{
  "encoder_arch": "transformer",
  "vocab_size": 5132,
  "encoder_inner_norm": false,
  "encoder_layers": 12,
  "text_encoder_norm_position": "pre",
  "text_encoder_parallel_block": false,
  "text_encoder_num_experts": 4,
  "lr": 0.022
}
Rows from block 6 of the audio encoder of a small contrastive audio-text model, named by matrix and row number. Rows with one number belong to one neuron. Each number is 500 + 25 x the weight over its row's rms, rounded and kept within 0 to 999. All counts start at 0. Numbers have three digits each. After the name is the row's rms in percent of the matrix's.
After each neuron's rows are labels from the 100 clips, of 14848, where the neuron reaches its highest value: "top examples" is what is common among them. Only what is clearly more common there than usual is listed. The data: short read English sentences (LibriTTS-R).
# fc1: MLP up (encoder.blocks.6.mlp.fc1.weight, 480x160), inputs 0-79
# fc2: MLP down (encoder.blocks.6.mlp.fc2.weight, 160x480, transposed), outputs 0-79

fc1.194 077:511495547530497482509495460482518511480441526523497499524525516573493530473472457485537478524461529522532461524517529464493490509493481470487468510503506458515497489500500520467527494513516507501489519481581451493510504492499519503472511517
fc2.194 075:479497523499500538509485544511469531507489518518513475496508478530496492499450481499543553485527479558529488512445464486486487549499502476526484553490506502499460516529544505455472506492514533516497533522493492458529508480497466481567462518
top examples: voice: male

fc1.156 133:499510537516505488483506522474484503517544520514521473494546532504530526474504513479515512491463499515536485441481498503519500491496523474508499486497466498471499519419482509525522491490500502463476498510488520472469593492498500500456515543
fc2.156 127:513494563518472456472495492463518494541534536457521464521519479481488510472491472542497476534453501487526506452507495493499505485517516447532516495521491485515460510514509489546464506503469514473504498542460525471522514500517517482440497502
top examples: text has "what"; the word "we"

fc1.448 091:479475498520459485512493465515443532476485515483485506486489536474506493468502498524529514493543493488502486526514461463501526502495496491513557483518481519523461538473510458498507529478494533505540479511492498478473521502530489458511527495
fc2.448 083:464520517508513518488503541518503464489485502517462486494469494481505543501487499510514487470507502489441537473488537541503518522545473480544470504557468502537491484482520479465491500507498529508470504509532500488501529475502465483491511493
top examples: the word "she"

fc1.301 059:467459505527523537526517497500502532497525445502507513512527510504514505487451526470501538489480525532517451500498493536523475501486525503508511508480487495484481517553541480531500550515432479501493465487502537520515513520450471520476530518
fc2.301 067:542437488559495462475540501486525524506541497495506445462505532478510488519490482509524520495487524548502503493468553515513458507490509534500488482465526531510478489502458484528515495546482520471477480477517504497531527490463494536486520484
top examples: the word "of"

fc1.473 133:479484553518468478497496508497522441527509500483518478449490485513524520526511519502480497537540488535482541527504512533483451489534503533486509547458470480468484551487503464481536503503497539520461503507524515500491500517524500499484471481
fc2.473 127:489506501460480457489551472483454491510549497503559542475507489473552493508514484515503508522458486509511512523484490509516480549483497504485470517531490504479529488481485507535544513478489501523449499513475512530515534543522545480490527490
top examples: the word "i"

fc1.477 109:467526491478542491505554526493504477439511483509519456480493487520471549496505532457522504511511513465496475513493549493486487505511523508500487481527524527501513504495525474513566503518506489485479502481526501518464500488465505516535512493
fc2.477 114:497485538519501495525505509505527589516552519484496504495487495485491495545481499508516493528532449498504504513519520527485475511522518519454542531500553556455509494516533522488461495470479520475474470482455509447460509496498493467494484519
top examples: the word "is"

fc1.94 109:487454490505488483445515494514512488529506507532535485475518488494524516478512487483514518487490495478503449477492483469457474484463514478517470506486528537481523451480545519463537499528500470508502469491475481490486473509480505543502496515
fc2.94 098:508518492512507495509501536491476516443510525500472516462509495498538497495506491518451515488499470577510519532508472483488515475463502523510493512523510527496518521477512488482511548505467465500505467529511527495493499503499481560521541481
top examples: the word "was"

fc1.162 112:488500511512490498483480490502489501472451505524528465520474526538541559473493457513541488499512532454531470516532553464527478469491497516470527552437475488553515518533470539465542500491492489494507558499528492520510441492495472505500483527
fc2.162 108:566496469494475490487475530502470493499489514539494520412507480539497492495488479502533491474474487529532533534487473464540485494479505516527517499482500491470513510502493527556524508502484525467513488469509474523518514526506528468528488525
top examples: the word "was"

fc1.19 113:486511512535514532495470455468482510464479480477537473538529517485521501498509488531482449517498494480477458493492547471465502506485496520510498502487530508442521551506501470463488541470475499532504511447501519492507510496500507485517474504
fc2.19 115:544542535505536518506504526485495475463464501492472493512531495479486486496497518519496470483489462504451539493539549489537497503527500522514514569555492475520556465478490513478475506521546510516509531453475505486509491455529547495465492495
top examples: the word "the"; the word "of"; the word "and"

fc1.471 095:501547517465504509516528505494493512517491499499511502472498459501440499528470459532549517492529493552480457550514470526509488488504501534525521532507560527480474515527447507486492514490491491523473499455515510523513516526475512528457518514
fc2.471 091:474509466508486516508495534491499479503465459522485524509506519508473490514483496508508501477511521485463520467501491496507540501505548487490540506522513484520523472561504476496485506563519445446498517501485452487500515489497511516532498478
top examples: the word "it"

fc1.61 118:479468517520507541475469477491510511507491492514546478524492504479494466497510476495527510483505509501485485571478494524507537504476489490507479531487516488483517570469518487489504510488442509490519542486484509527496527516495522505519490520
fc2.61 105:498521483497476528536506563503511475528484498486481485491523541506515454498520474540502488493572471497479511456516476465479478503510485450495491519556473475510500483533515506495491526472533521502491554500491510472518472489508507492497488498
top examples: the word "of"

fc1.2 051:483466505536521537507495518501525500514531496513474502493469501493530493487491495473502523513469522548520458489506518507524457494506503495512522524482503479493466522548542492529505570492457491525508476473502520517536495496450472499481501496
fc2.2 060:524461485525517466458527522502539508525504479468482477464532532495502512536482476515508537453495535523487518464474510490495439479524523532494496487478518488528476503531497504514510508538474473498476471509489514541552526493501431519495534506
top examples: the word "to"

fc1.259 092:497476493514511507478494566537482501532481499515473503521506465497510495470498535491563488517478514491514536522495437483533481483457518528517510510462516512527497500497519508509545524465464481473524448526504519512450512512479496484486550521
fc2.259 108:544474492520504460500513470520515519444498480479474494533529480467575512491513504506505506518491492528505509497500494477519505473487542518478497537489533490523478515476535499481515482480517473501522488503513546464486484507533516516525505521
top examples: the word "i"

fc1.114 123:520473460464572503499490467487519500507513505479515523468478500516505497433504506500501512516511459532505527485499515485510538516512480530462509524451524512477524485514505488448524484553474526549441462485513485466542471521477514496513514487
fc2.114 110:474527487478522473495495460483471534522486507519518483470508512470475534486475534487476505462472463491504532494523559474519490517508492510508506499536503493494527463494520487475536500474483495544500495562507518513540509525435458494477492495
top examples: the word "i"; the word "oh"

fc1.419 118:506553517522525488460508450494536519459471478511488494524491477491497462528532542477492452551493498499517490525549506522485461474504532468538495527520477507538506525484504516498506482501470475515498494491512497467493517451441488518487521536
fc2.419 121:462448485501517515455555500479544515500501501508486509468477542471464458502496503484491492493511505526488540471533464480512496497523548518512511489522444529491525510494512479506513547491480496482529448468522490494463527506435511503496518486
top examples: the word "that"

fc1.423 141:460498487530469533505492507502502467512481488518494505451515513518495521506506545474490493504478494502453461471484503455508509520529528518504487511447523498476558499486503539512493468476477454519539448523460531535490505559520483509474494502
fc2.423 138:483490489523482508547491482540483487594495508533540465506490495459478503488494510494514513480503503481520475502555476521477456504583481484457476484489489505493493483485533500490485537530540514527517484488499532508513512510517498517444530493
top examples: the word "for"

fc1.211 114:490484541462512494509494471531519448496513507497548488477495493486508547523508529477489464537502522525516540466505507507541483489532505512523539465511536461493473538505456460493495517470498504484488494531486510448508508490510480451474511499
fc2.211 125:482458551511523450493504483496512454499527501522535516543519517496499508497517485515454470464459528480498492528541503506539500564496451479500522551556482503492485507490484532476502514478487492492476536503481481480482525477476489490466509482
top examples: text has "well"

fc1.181 113:515486526495526490561465521511528506546469481499549495534496490484484532486481488524467504496491505469513477514483492489473494457487555526477491498509535491555525503534527497481462490486554518516500530502513532505448536492479474498497496521
fc2.181 105:532496492520544473526508478491499497513493486454527479494492514491498489535506514537531477495497483487494516459529497439544503514476502524457553487476497538500499506492497462495533468534542476487468480529523485480472543506508474509469524514
top examples: the word "not"

fc1.138 118:514513527514502531512530501530511516486472475532532511485473499499514536470541478515507485487541513491506494489513474499471512472455524507504538516507502498506488469486461474509472483528540492467549532495496501459514509503507413500482529473
fc2.138 115:485541460541506488545510488532477487509470513496519446486469504456494494491519499550494500510516548524514490508496517520507533470527531496498491493431473522537492498474471480511502466543505487467528518507474515542505519505520479555479463489
top examples: the word "not"; the word "i"

fc1.375 126:539459493483498492499497516534530527484460505518483438477529532459499499506497493506502500468507514505538548530531504507481505486520501529495523457523520541502533549498515496489504470539516512479481466469508500455515562514508512489487541502
fc2.375 125:476499460470482512486513510561522491534503496481493475491479499493491478466506476485502466460515540527507469530504521499544457505527517510521484506479498490493489510519496527469516487493510521517513519535506499513496495488465513492483528462
top examples: the word "you"

fc1.109 104:544492511495500510507505507515532548470469487502514473470520512544510485512489447506551510489490508466472471463511489496540469461470506495507532500510536480515504446499512513500484482504478513506523543524501466473498526478496516502521526481
fc2.109 100:553488498522503483510555501504542501520505503501496473476478471468451494465482497537506454509509519522480505491516496504469487454539533486507489499466484510508480493485537510475486498533440495473522510518504499502531488490519485522474454509
top examples: the word "not"

fc1.465 118:547507454468494497504499501497491515488516471506514486570455510467490552530470495494494512496494485532520468524506532517486479511559513515545483491506478484524536496483480454511495478499524473465546515473516539483483492490496454492481514505
fc2.465 112:477497524521488512530500486502521503452517503471498448486505496511511467496494510513475532544496479510539525519493478483538487482520509465479510509500547451531537529538481541505506496483511477487501523519527501466485506516490527556493505437
top examples: the word "is"; the word "this"

fc1.271 129:511492512520535488517482461511495503505521494521526531482449475496468498470503530510489541485490465517537543482538544463504491530529546544464492505463524516512468458499484496461485531537484503548454485515520494504454470462497552524518523532
fc2.271 109:465517506508517442511541449527487528518512528501509515495488488518506527456490497457462523506522489524467514509498498475468488545511479542500458485501498523508509471483501520484526523497478526506495512536485481494508460534471470493533479490
top examples: the word "i"

fc1.286 103:526473508512506442509503508470482486477488534503505500509477481465482512492482483475457505546508523515458514516524543524498497453508516516512488508495532505494494518444512519484468544478509502529518501523546524550487479457511530483481513539
fc2.286 112:517493474508461438535512501484517510508481573497523522516511496535476485501454453499474528511493532492508498499519522535511522505515534530522530510459504498513474503478464541492492509505469521474513521495485470495451446511452524465552538486
top examples: the word "she"

fc1.173 108:488542493458509492444466465507512533452494472535516525460506498534458501490528512500485508453550508485502499489424480477490479476488504498554500519463539512494542513477499525501518572487468515523482461526474496477480506508500545477450486517
fc2.173 105:532522524516498496493489486513460494500507492501514511502524502466539496488517544493460492508492528464530493525481552548520506514521532524492537468506522532529486470490470523477509532484503510455474504503477515517449460522487516501522518528
top examples: the word "you"

fc1.4 034:522464493478510521525519486478454481491491509523508460514503471513514488482493549482502503477527491523440522478537523477492554502470515507481519507507495489538540486517466510541501491468508519498494501492478489504472489503524473503476534492
fc2.4 043:504494545517527477523493506490484458516505495501460514510469504494531489500485516508522485503499535461519503528483513512527496561515455532486506499521493533463473516505472507510529496558502509490480465524485512550459542487560490498519461471
top examples: the word "she"; the word "said"

fc1.117 090:463504550509554530530469483500477485479491533548461431490475499469509521507502493497505505505550513505503502492489485497528474509510514495507510491535452518481490513479525498501529472505493511490517502536525498476498517506492520508498535512
fc2.117 087:498482486532479487519486486513517491474492527485476534502505556563508546496504486515481489460505579490512499528577517500522526512499485499497534513460502495477439493506543479497490479505499483500524509464498517531516511513524474495458502502
top examples: the word "you"