A small contrastive audio-text model, trained from scratch.
Model: encoder norm layernorm, encoder num experts 8, text encoder layers 8, text encoder activation gelu.
Training: muon at rate 0.022, 4200 steps, batches of 512.
Rows from block 2 of the audio encoder of a small contrastive audio-text model, named by matrix and row number. Rows with one number belong to one neuron. Each number is 128 + 32 x the weight over its row's rms, rounded and kept within 0 to 255. All counts start at 0. Numbers have three digits each.
After each neuron's rows are labels from the 100 clips, of 14848, where the neuron reaches its highest value: "strongest on" is what is common among them; "loudest" is the band of the loudest frequency at the time of the peak. Only what is clearly more common there than usual is listed. The data: short read English sentences (LibriTTS-R). In brackets: how many of the 100, against the usual share in percent.
# fc1: MLP up (encoder.blocks.2.mlp.fc1.weight, 480x160), inputs 80-119
# fc2: MLP down (encoder.blocks.2.mlp.fc2.weight, 160x480, transposed), outputs 80-119

fc1.376:237110139134117144159124105183058160174112126134114136112149120165166073144143108193124112099108137113113124099113137165
fc2.376:156137117142127103124142167214179123097116110140133101078118137135135151125132124125127119136105124106043015197093088056
strongest on: the word "oh" (34 vs 1.1)
loudest: 250 to 500 Hz (44 vs 12.1); 500 to 1000 Hz (38 vs 5.7)

fc1.434:118131092117126161127190108170107103109105145116139103134119133135158121100169139120125124154172111168156181089164130154
fc2.434:172151158118098152156170123113134110158141180128072077130119148100147101125137079161117180152083157095142124161152128178
strongest on: voice: female (82 vs 53.8)
loudest: 500 to 1000 Hz (53 vs 5.7)

fc1.417:097146158159089070099101143140099120145140160066092138141106153184097177097159100154139150116164142164195171161115109127
fc2.417:133141092129160100139120143172096158121153096107142131079095160150139122083115100152209119157148147145132145178166115096
strongest on: the word "you" (56 vs 14.8); the word "do" (26 vs 4)
loudest: 250 to 500 Hz (58 vs 12.1)

fc1.456:115102091135186160167212141122167127082132148122137128066099130117156084187119163115129097178141137106167114140122067136
fc2.456:127124111175122056098166115112123126100149114171172119135165098136112073136118095121079188155132145151155100114079135153
strongest on: the word "they" (30 vs 3.3)
loudest: 250 to 500 Hz (54 vs 12.1)

fc1.2:115149124136193144082163096081104113122133173151136165161125062108133155151108149149082127051110097137203124117145091170
fc2.2:107131114108148092121101160144128110137047156106128112129114080095174137128187117089067126172107084123162118146137084136
strongest on: the word "don't" (25 vs 2.4)
loudest: 250 to 500 Hz (47 vs 12.1)

fc1.394:188161144097104179156150108144097102147126115159094101139067146105117098179085147163107110068147108136183116143100130159
fc2.394:124139108147137081093160142117138123105168091099154099122154088103148071167131102156128089097152082068139157059148149105
strongest on: the word "what" (35 vs 4.8); text has "but" (25 vs 4.7)
loudest: 250 to 500 Hz (43 vs 12.1)

fc1.453:118100087129015162100079126146094175138155113107126112082145085148167083111141122154174105091129108147052160135145052171
fc2.453:103094141170132069154127172115165099156076095113077133059124150114157091181115100117125088072145147121136085162157181154
strongest on: the word "i" (62 vs 18.6)
loudest: 1000 to 2000 Hz (38 vs 1.5); 500 to 1000 Hz (34 vs 5.7)

fc1.448:112207087162178115138035095122151175114134088123156063102144079071180121147101101153109095096127089106130134108101130154
fc2.448:069172080113091078098148079129163147137102108107132114175150179100134149117140108146110138207105094167072088085095122152
strongest on: the word "i" (88 vs 18.6)
loudest: 500 to 1000 Hz (28 vs 5.7)

fc1.58:155132104184147108167140076154137145131148141120120105135117110179187117093112096160128087136112102099151152155153132114
fc2.58:172174074109143138181111111187097144085140110112150121171156083141170122136124128186166071169117052159129070167161111059
strongest on: the word "no" (36 vs 3.3)
loudest: 250 to 500 Hz (47 vs 12.1); 500 to 1000 Hz (28 vs 5.7)

fc1.315:132125116165110124130121144127131076148126153088165104135106152119161107146212119144087116149107097126087144214141108153
fc2.315:181097133158116104158152069164085131129098136148101112173107113133151162192134166126094093130129159178135122124117061095
strongest on: voice: female (88 vs 53.8)
loudest: 4000 to 8000 Hz (84 vs 4.3)

fc1.433:139080085154119116109064166123133079165136205104127137171096119108170146122080211111137129148137185154097123109060147129
fc2.433:123138122121106140129182088153108113112050102162104147063111149172075101092149125055090154126106177166114154118145144099
strongest on: the word "they" (33 vs 3.3)
loudest: 250 to 500 Hz (51 vs 12.1)

fc1.37:083197098121139174133133148085152172106084100084169121091113116111179116140102134134124185147098086136143074096071142150
fc2.37:088107106157102107187116119168094126055145104155092156111149116148107155093092149098134182160130135138116088143112121111
strongest on: the word "i" (81 vs 18.6)
loudest: 500 to 1000 Hz (34 vs 5.7)

fc1.286:110088088110118106135126105186153143084153172165079118151096123095144137134100123081157166153051109191105175081152161145
fc2.286:170153149091097130155134132111162102144096144096105086135149157162116084129136070116094162134084165137125106168123129111
strongest on: voice: female (83 vs 53.8); the word "said" (31 vs 6.4)
loudest: 500 to 1000 Hz (51 vs 5.7); 250 to 500 Hz (30 vs 12.1)

fc1.30:130143098161079156114115175118110129088100133173150171117147141134155124123109123143105130173172158138168167134142102093
fc2.30:174164145106142214087133180132086171117122133197135179119068138106114126084063138103147126079106092147081152103156149135
strongest on: the word "not" (34 vs 6.3)
loudest: 500 to 1000 Hz (25 vs 5.7)

fc1.338:102159200117191113134116114095094171048130113124159114106175109161073121126156103120111087156154161140092158116126120156
fc2.338:157120149134090201106107178171190119092105140070135165109172099128170097095159099093157103170056111075120154105123140137
strongest on: the word "how" (35 vs 2)
loudest: 1000 to 2000 Hz (34 vs 1.5)

fc1.218:101189119137129102127106145162155122134112099165114114105097112077092139171142128053188146163090160173107183128119100153
fc2.218:137106113174085144148166139170122122103072112143156100171087121148173078127163128069084117133114171171173151120119112177
strongest on: the word "said" (51 vs 6.4)
loudest: 500 to 1000 Hz (40 vs 5.7)

fc1.354:134179091128132111075154068094112110099186164097117146166158117151169097112137126077107070142099111166163140147127116101
fc2.354:111158163134112150134097068118104139079117150137090131157151113175130076134145145148213052100110129122130174158108109128
strongest on: voice: male (72 vs 46.2)
loudest: 4000 to 8000 Hz (46 vs 4.3)

fc1.43:133122099121105176109096107134144082166146114170137095113132164076091114102064142146109081148138178193192161083128130123
fc2.43:082136103123103136106177145137126128126157165156157119132216082129128097141097147132150150118140112096117140085083151120
strongest on: the word "what" (28 vs 4.8)
loudest: 250 to 500 Hz (39 vs 12.1); 500 to 1000 Hz (34 vs 5.7)

fc1.343:104049116157091165131114147144103169148143115057124082072173104151108134131161131119141155113180136126174116146131138117
fc2.343:137168145150104085151171135151108147109108212137150125117169169142134143140166108116131132145093150114147150114162146147
strongest on: the word "i" (40 vs 18.6)
loudest: 500 to 1000 Hz (26 vs 5.7)

fc1.419:170116110144116177034136130130127121126113147153137096100113146082077098129133123149150140152133104100164140124111107176
fc2.419:089095162208133105110148106067165150114114154158183116136161131143139111135101106058107169119165109082120115099096154131
strongest on: the word "we" (30 vs 3.4)
loudest: 250 to 500 Hz (31 vs 12.1)

fc1.368:111093107117135069169098106091086134081094119145148120093144198117098113127195147132133112125156139118130169147127131163
fc2.368:111155136133142139152078108116117175107080129134194130147185116105078123170119152076134140112099108081141080107061188098
strongest on: text has "how" (26 vs 2); the word "who" (25 vs 1.1)
loudest: 1000 to 2000 Hz (27 vs 1.5)

fc1.400:114153093114175147115161153151153127113108153139132116101126077158162126098071165157112112140129131101141137084134196129
fc2.400:127111116155142196125106107019122109148107112163135142142171191123149152126132128123112074177120122153167134084109084151
strongest on: voice: male (76 vs 46.2)
loudest: 250 to 500 Hz (34 vs 12.1); 500 to 1000 Hz (28 vs 5.7)

fc1.129:115148155194131110110118137135108044167142153145135120157113134134163142109133123169111112096115087180080138127137206142
fc2.129:117164186107130172154119117120148113134076113049116102161116127083116111089171084103101129166132142158167124123087123116
strongest on: the word "said" (82 vs 6.4)
loudest: 4000 to 8000 Hz (63 vs 4.3)

fc1.328:129157103114146131098116136160118103157107168129175147138051150184143125127142044210097131099172141129096157118151170102
fc2.328:209118103140127141089146163126128125151098078164122092072099089135116113140158067184119134107176182115091183121154114109
strongest on: the word "you" (67 vs 14.8)
loudest: 250 to 500 Hz (69 vs 12.1)

fc1.163:144186095074079135172074115109115115107117135148119090145133132121116056158112137159091075132161114201103123131097126117
fc2.163:180151092092139084156120171115157116131191169105147111123119080176182098115160121167124146134078096079107121074136122169
strongest on: the word "we" (36 vs 3.4)
loudest: 250 to 500 Hz (53 vs 12.1)

fc1.206:083101171105108153118070119151115124188169097153163130105119150137135099129145123092051128101116093190140044104118135109
fc2.206:154147103098123131136127167109114094117164103170076157184150159157093091149146102198031138121150155139117104088095110069
strongest on: the word "what" (50 vs 4.8)
loudest: 250 to 500 Hz (45 vs 12.1)

fc1.74:151176098126204195123074147117137187138139155140230092113151128118146129125129104129127120132169057079164184093093117115
fc2.74:110103114146153124122139156057089162179158154114094143151080094136147164100106127104118088134162142086186126058148092155
strongest on: the word "to" (36 vs 14.3)
loudest: 250 to 500 Hz (33 vs 12.1)

fc1.307:126134131192147138088125152129161148194154176117163112100070098144121113124093089122117172109122153127117144145128163156
fc2.307:134120181104087099138154118170035079137125110173105083114139105130112129160129111112146118123055125159147098160171116128
strongest on: the word "you" (51 vs 14.8)
loudest: 250 to 500 Hz (59 vs 12.1)

fc1.93:163153118131089138141128149115097130141135180121109140107150146126149055158113150111096125179122102104083133130115088072
fc2.93:124104157069118132111133160085114109123132144161150234157141076110064135079127166128143132173126111068148127123122083088
strongest on: the word "we" (33 vs 3.4)
loudest: 250 to 500 Hz (55 vs 12.1)

fc1.59:148130133090125150198145159097122173135129095104180120065140084102181083121137119137096162103135084112086123181086073173
fc2.59:084142128196134033126145134095155117171083113130169091085145162071135124131113138172105088093114218126079050174100203143
strongest on: the word "i" (59 vs 18.6)
loudest: 500 to 1000 Hz (43 vs 5.7); 1000 to 2000 Hz (36 vs 1.5)

fc1.235:142094152145107103115102175100134157110127128142160117089154102098089124169095163119128169163169127089108134113154118124
fc2.235:179108175144126156130119122151089115104163175167116147117111127129121113146131153071142157136104130038163181133075115139
strongest on: the word "she" (71 vs 5.4)
loudest: 2000 to 4000 Hz (93 vs 1.9)

fc1.262:125120144165115138123095143075064121189100130106152122114236090135145159117122128071123115098199117156149133157151191129
fc2.262:127171120131150143139118183132145089156109120121120113178117118083124178132162124100171123115175088187125109152080181144
strongest on: the word "was" (31 vs 9.6); the word "is" (27 vs 8.1)
loudest: 250 to 500 Hz (30 vs 12.1)

fc1.355:155092098115117192097118160125063109165144087118104086145152136143126100138194124180111096115140104131097181139156091083
fc2.355:126064183155103099111114174113093182146156182177131159101112086189148159198094098082093139114137116119100092153067105093
strongest on: the word "you" (37 vs 14.8)
loudest: 250 to 500 Hz (45 vs 12.1)

fc1.353:121152110156152137157068055091091163126157137177159153095167152152132137107132113049167112139128121087127152085112120153
fc2.353:128161112149134119125143112160124164182173146127150084123136184144090103138132098094116111109101110086179134079070129091
strongest on: the word "she" (48 vs 5.4)
loudest: 2000 to 4000 Hz (71 vs 1.9)

fc1.222:108159114138123119173128113200114106152105110159174106148140147124198155123107125155136148162137086139125127188166106079
fc2.222:152158126152116129173120122103142091137065170113155135128149100105157172117083235141128088095179130111175176170131104034
strongest on: the word "is" (28 vs 8.1)
loudest: 4000 to 8000 Hz (77 vs 4.3)

fc1.72:153092155107117134154122089142137226112116177169123126092108093069121124139148086081148111109161090146126158123052139116
fc2.72:178169128187151177141104164115148136107191129115083113176112104122116091135111078040114094108117081198161160150120112117
strongest on: the word "said" (32 vs 6.4)
loudest: 500 to 1000 Hz (26 vs 5.7)

fc1.327:096184127067145143105155104139154177142101162104164187159152160091120125149158140094131113160179098092100100132151191158
fc2.327:096072119188084091065099158083156188126139165118118156086130171148096090132115097183092149100148075134060103116147124085
strongest on: the word "it" (38 vs 12.2); the word "he" (28 vs 11.1)
loudest: 250 to 500 Hz (44 vs 12.1)

fc1.148:143084129089055094155135103125134123118147185130135133092202141086114118101151137132152156118180177158134165111174093167
fc2.148:122112103118097126127119125166170124163154170132135122104193072087174121122166134159138192104117117118123127150166131150
strongest on: the word "the" (50 vs 24.7)
loudest: 250 to 500 Hz (42 vs 12.1)

fc1.279:101155156118124157105129162135097114219140172118067102113101120156119153113160104170116168141171173110147169173134214083
fc2.279:079071141084127137067116121136155086128186163162128072117124170182158123141140134131118132115120130222110124096069123089
strongest on: voice: male (76 vs 46.2); the word "you" (60 vs 14.8)
loudest: 250 to 500 Hz (50 vs 12.1)

fc1.176:095185082168148116145131149112120037141160132170174128194114067108144149100158150091104128117097151126181165171118094140
fc2.176:102084085154099163117150146093100086154170131086131145125097085184126122166111150183142151144138167117142139145161129122
strongest on: the word "the" (55 vs 24.7)
loudest: 250 to 500 Hz (34 vs 12.1)

fc1.450:106189133128102149119145127099174129168130121109089126105103086115121113164106110103143147121123130165125120139135175145
fc2.450:091147099121159061094110107109169181164100139056128170133174146211087168180107104109152147072135121124104108097157186139
strongest on: the word "it" (62 vs 12.2); the word "was" (35 vs 9.6)
loudest: 250 to 500 Hz (67 vs 12.1)

fc1.90:086133181146099107118114151114140173171110177071130142109191125126225102108140175102071159124141130158126121119170135085
fc2.90:131111151160106134138164145155108139096136169145130102146156046075150111115074139062147095146144123170122153070160156128
strongest on: the word "is" (27 vs 8.1)
loudest: 250 to 500 Hz (34 vs 12.1)

fc1.364:151147122135088152128142103181120171074109137169076126161089089122128083129147104152116131148115138133096106078116115096
fc2.364:060092069105184117103133123135097177146135117161147112158107103145086154194127152114119090148137134145157155176177099138
strongest on: the word "you" (39 vs 14.8)
loudest: 250 to 500 Hz (32 vs 12.1)

fc1.103:175162139146135109109105152128231141132134146117135110155145107084199140125148151101145152081119059177082129127117164127
fc2.103:107159166199083116162070105205142117138115126134077092149068181083168176072092111072111088185150131176134137162082125158
strongest on: the word "said" (64 vs 6.4)
loudest: 4000 to 8000 Hz (70 vs 4.3)

fc1.320:158148121111150066155106072112124148104127105125145143101179150166114100188189138079173116167155116109147166173078142165
fc2.320:171156111122125132088137146192138155097079148067080196080125154179177135141146116108147145093140086089173125097130141086
strongest on: the word "how" (54 vs 2); the word "you" (35 vs 14.8)
loudest: 1000 to 2000 Hz (40 vs 1.5)

fc1.405:144177063155081137133116111117144146127107063152128154093142098180107121179121168127151123167139064145089096122107118165
fc2.405:106073090148082139152138166120181097131085090171125103146095058161085090146131117123103122104082136131188120148109155159
strongest on: the word "said" (29 vs 6.4)
loudest: 4000 to 8000 Hz (77 vs 4.3)

fc1.216:086175163109080156173145194136103108138173153084093158157121164186127125103133122156139160133104147137078132136126121084
fc2.216:136094124144155086167091124134127139119159104152118110181119145172156157110094161089074141078124090074132159129149159143
strongest on: the word "you" (36 vs 14.8)
loudest: 2000 to 4000 Hz (40 vs 1.9); 4000 to 8000 Hz (30 vs 4.3)

fc1.237:133202149131106153153143151096146080126132161120120114127140130177164148151115114113058133105111081147024107168123116124
fc2.237:119073105181055076128093142159098125144124123130116096165095160116148156148067117125128109121153114134058139107106173144
strongest on: the word "i" (73 vs 18.6)
loudest: 500 to 1000 Hz (26 vs 5.7)

fc1.398:195168137076110135086151093130122097128108083175088090150197160124157146170125148118133101108058095134187147140104084125
fc2.398:136058089146154129113135104154166090132110141148095136137138113130164199070087174129155090045167107138113140103168117164
strongest on: voice: female (91 vs 53.8)
loudest: 4000 to 8000 Hz (96 vs 4.3)

fc1.63:127150148122123121141115139179181124123119134166111132137132178131137172131138100177143084112132188177185197133144161099
fc2.63:051141146105115143119144189113152108141103148160164132148080117079110132076128195138090156111140170224105170089139110106
strongest on: the word "not" (33 vs 6.3)
loudest: 500 to 1000 Hz (36 vs 5.7)

fc1.87:145124128127093138109137105091058184113141132146146156112135092104174089170127178143104168156091101147100153119071167142
fc2.87:134120136226165135098123150163101117090093126156139170119115123164113141151157133099111114146133116103104118106090104122
strongest on: the word "so" (26 vs 2.5)
loudest: 4000 to 8000 Hz (62 vs 4.3)

fc1.283:181083100148176164122120065138102158171075121078107142110088154189168129128077154169135100180152143122096103194079170110
fc2.283:173096139147136153144124161156087108110083099111144140099151149077182131128116132153067121143096086117126123164155154111
strongest on: text has "you" (37 vs 15)
loudest: 4000 to 8000 Hz (49 vs 4.3)

fc1.170:126118094179128119081153193169107132130112195145154140094096131176103110107161114082154040121141128157141107171131173134
fc2.170:120116116132136141127100101130083111133106205157149115088138157131132127159149092152117137151066129111092154085058129160
strongest on: text has "what" (29 vs 5)
loudest: 250 to 500 Hz (42 vs 12.1)

fc1.60:168175115134095129151093182148112117156172120159128115118188159120167082139179096104100098149093106130091069105094124138
fc2.60:154106072119065105070085154148200097138125105134146063122096122179135100167163100138120131163073122137123131128072152116
strongest on: the word "was" (63 vs 9.6); the word "it" (39 vs 12.2)
loudest: 250 to 500 Hz (74 vs 12.1)

fc1.416:145153159121085133140106126150170151143101171174110155080131131063147178163132099132115101115132164172119116102144124100
fc2.416:127150150153211100093156136106117100092073102149120158122125154124148092149140177167128111152122112144120153153072195112
strongest on: the word "she" (28 vs 5.4)
loudest: 4000 to 8000 Hz (55 vs 4.3); 2000 to 4000 Hz (28 vs 1.9)

fc1.388:125158110124124057133130123135142177115122097114094128139100157110166077110155095134134096199082138157139148150140141114
fc2.388:141113164076133128144149090143162128192104088113101128141152162155126117107106178101152119142186108067086218145077103142
strongest on: the word "no" (27 vs 3.3); the word "know" (26 vs 2.4)
loudest: 250 to 500 Hz (36 vs 12.1)

fc1.340:113125117079091080172164114127140167135156191147025137129126154100092156134149131111155187137099162143107110153184119121
fc2.340:163097182139098131138176098203148084117076173125148118106167079085144099152136116194140121144132146121135092188189134124
strongest on: voice: female (86 vs 53.8)
loudest: 500 to 1000 Hz (47 vs 5.7)

fc1.144:144135104096171135125087183132129121145145181181148073119102099131110068135139141111100080122105122182100109170092141059
fc2.144:146160083136110126080174214135192073127086129145113135143138172198110083148180090181142105150139172111084173132090113080
strongest on: the word "what" (25 vs 4.8)
loudest: 250 to 500 Hz (52 vs 12.1)

fc1.209:095137163146095178123073129177093115090137145098140117079083116149156120182173164122108106126131144097138142104151143078
fc2.209:175127161145104136235135121158095136077103151174135161144130147123128098144151053138192134122143147078139134125104147172
strongest on: the word "so" (26 vs 2.5)
loudest: 250 to 500 Hz (51 vs 12.1)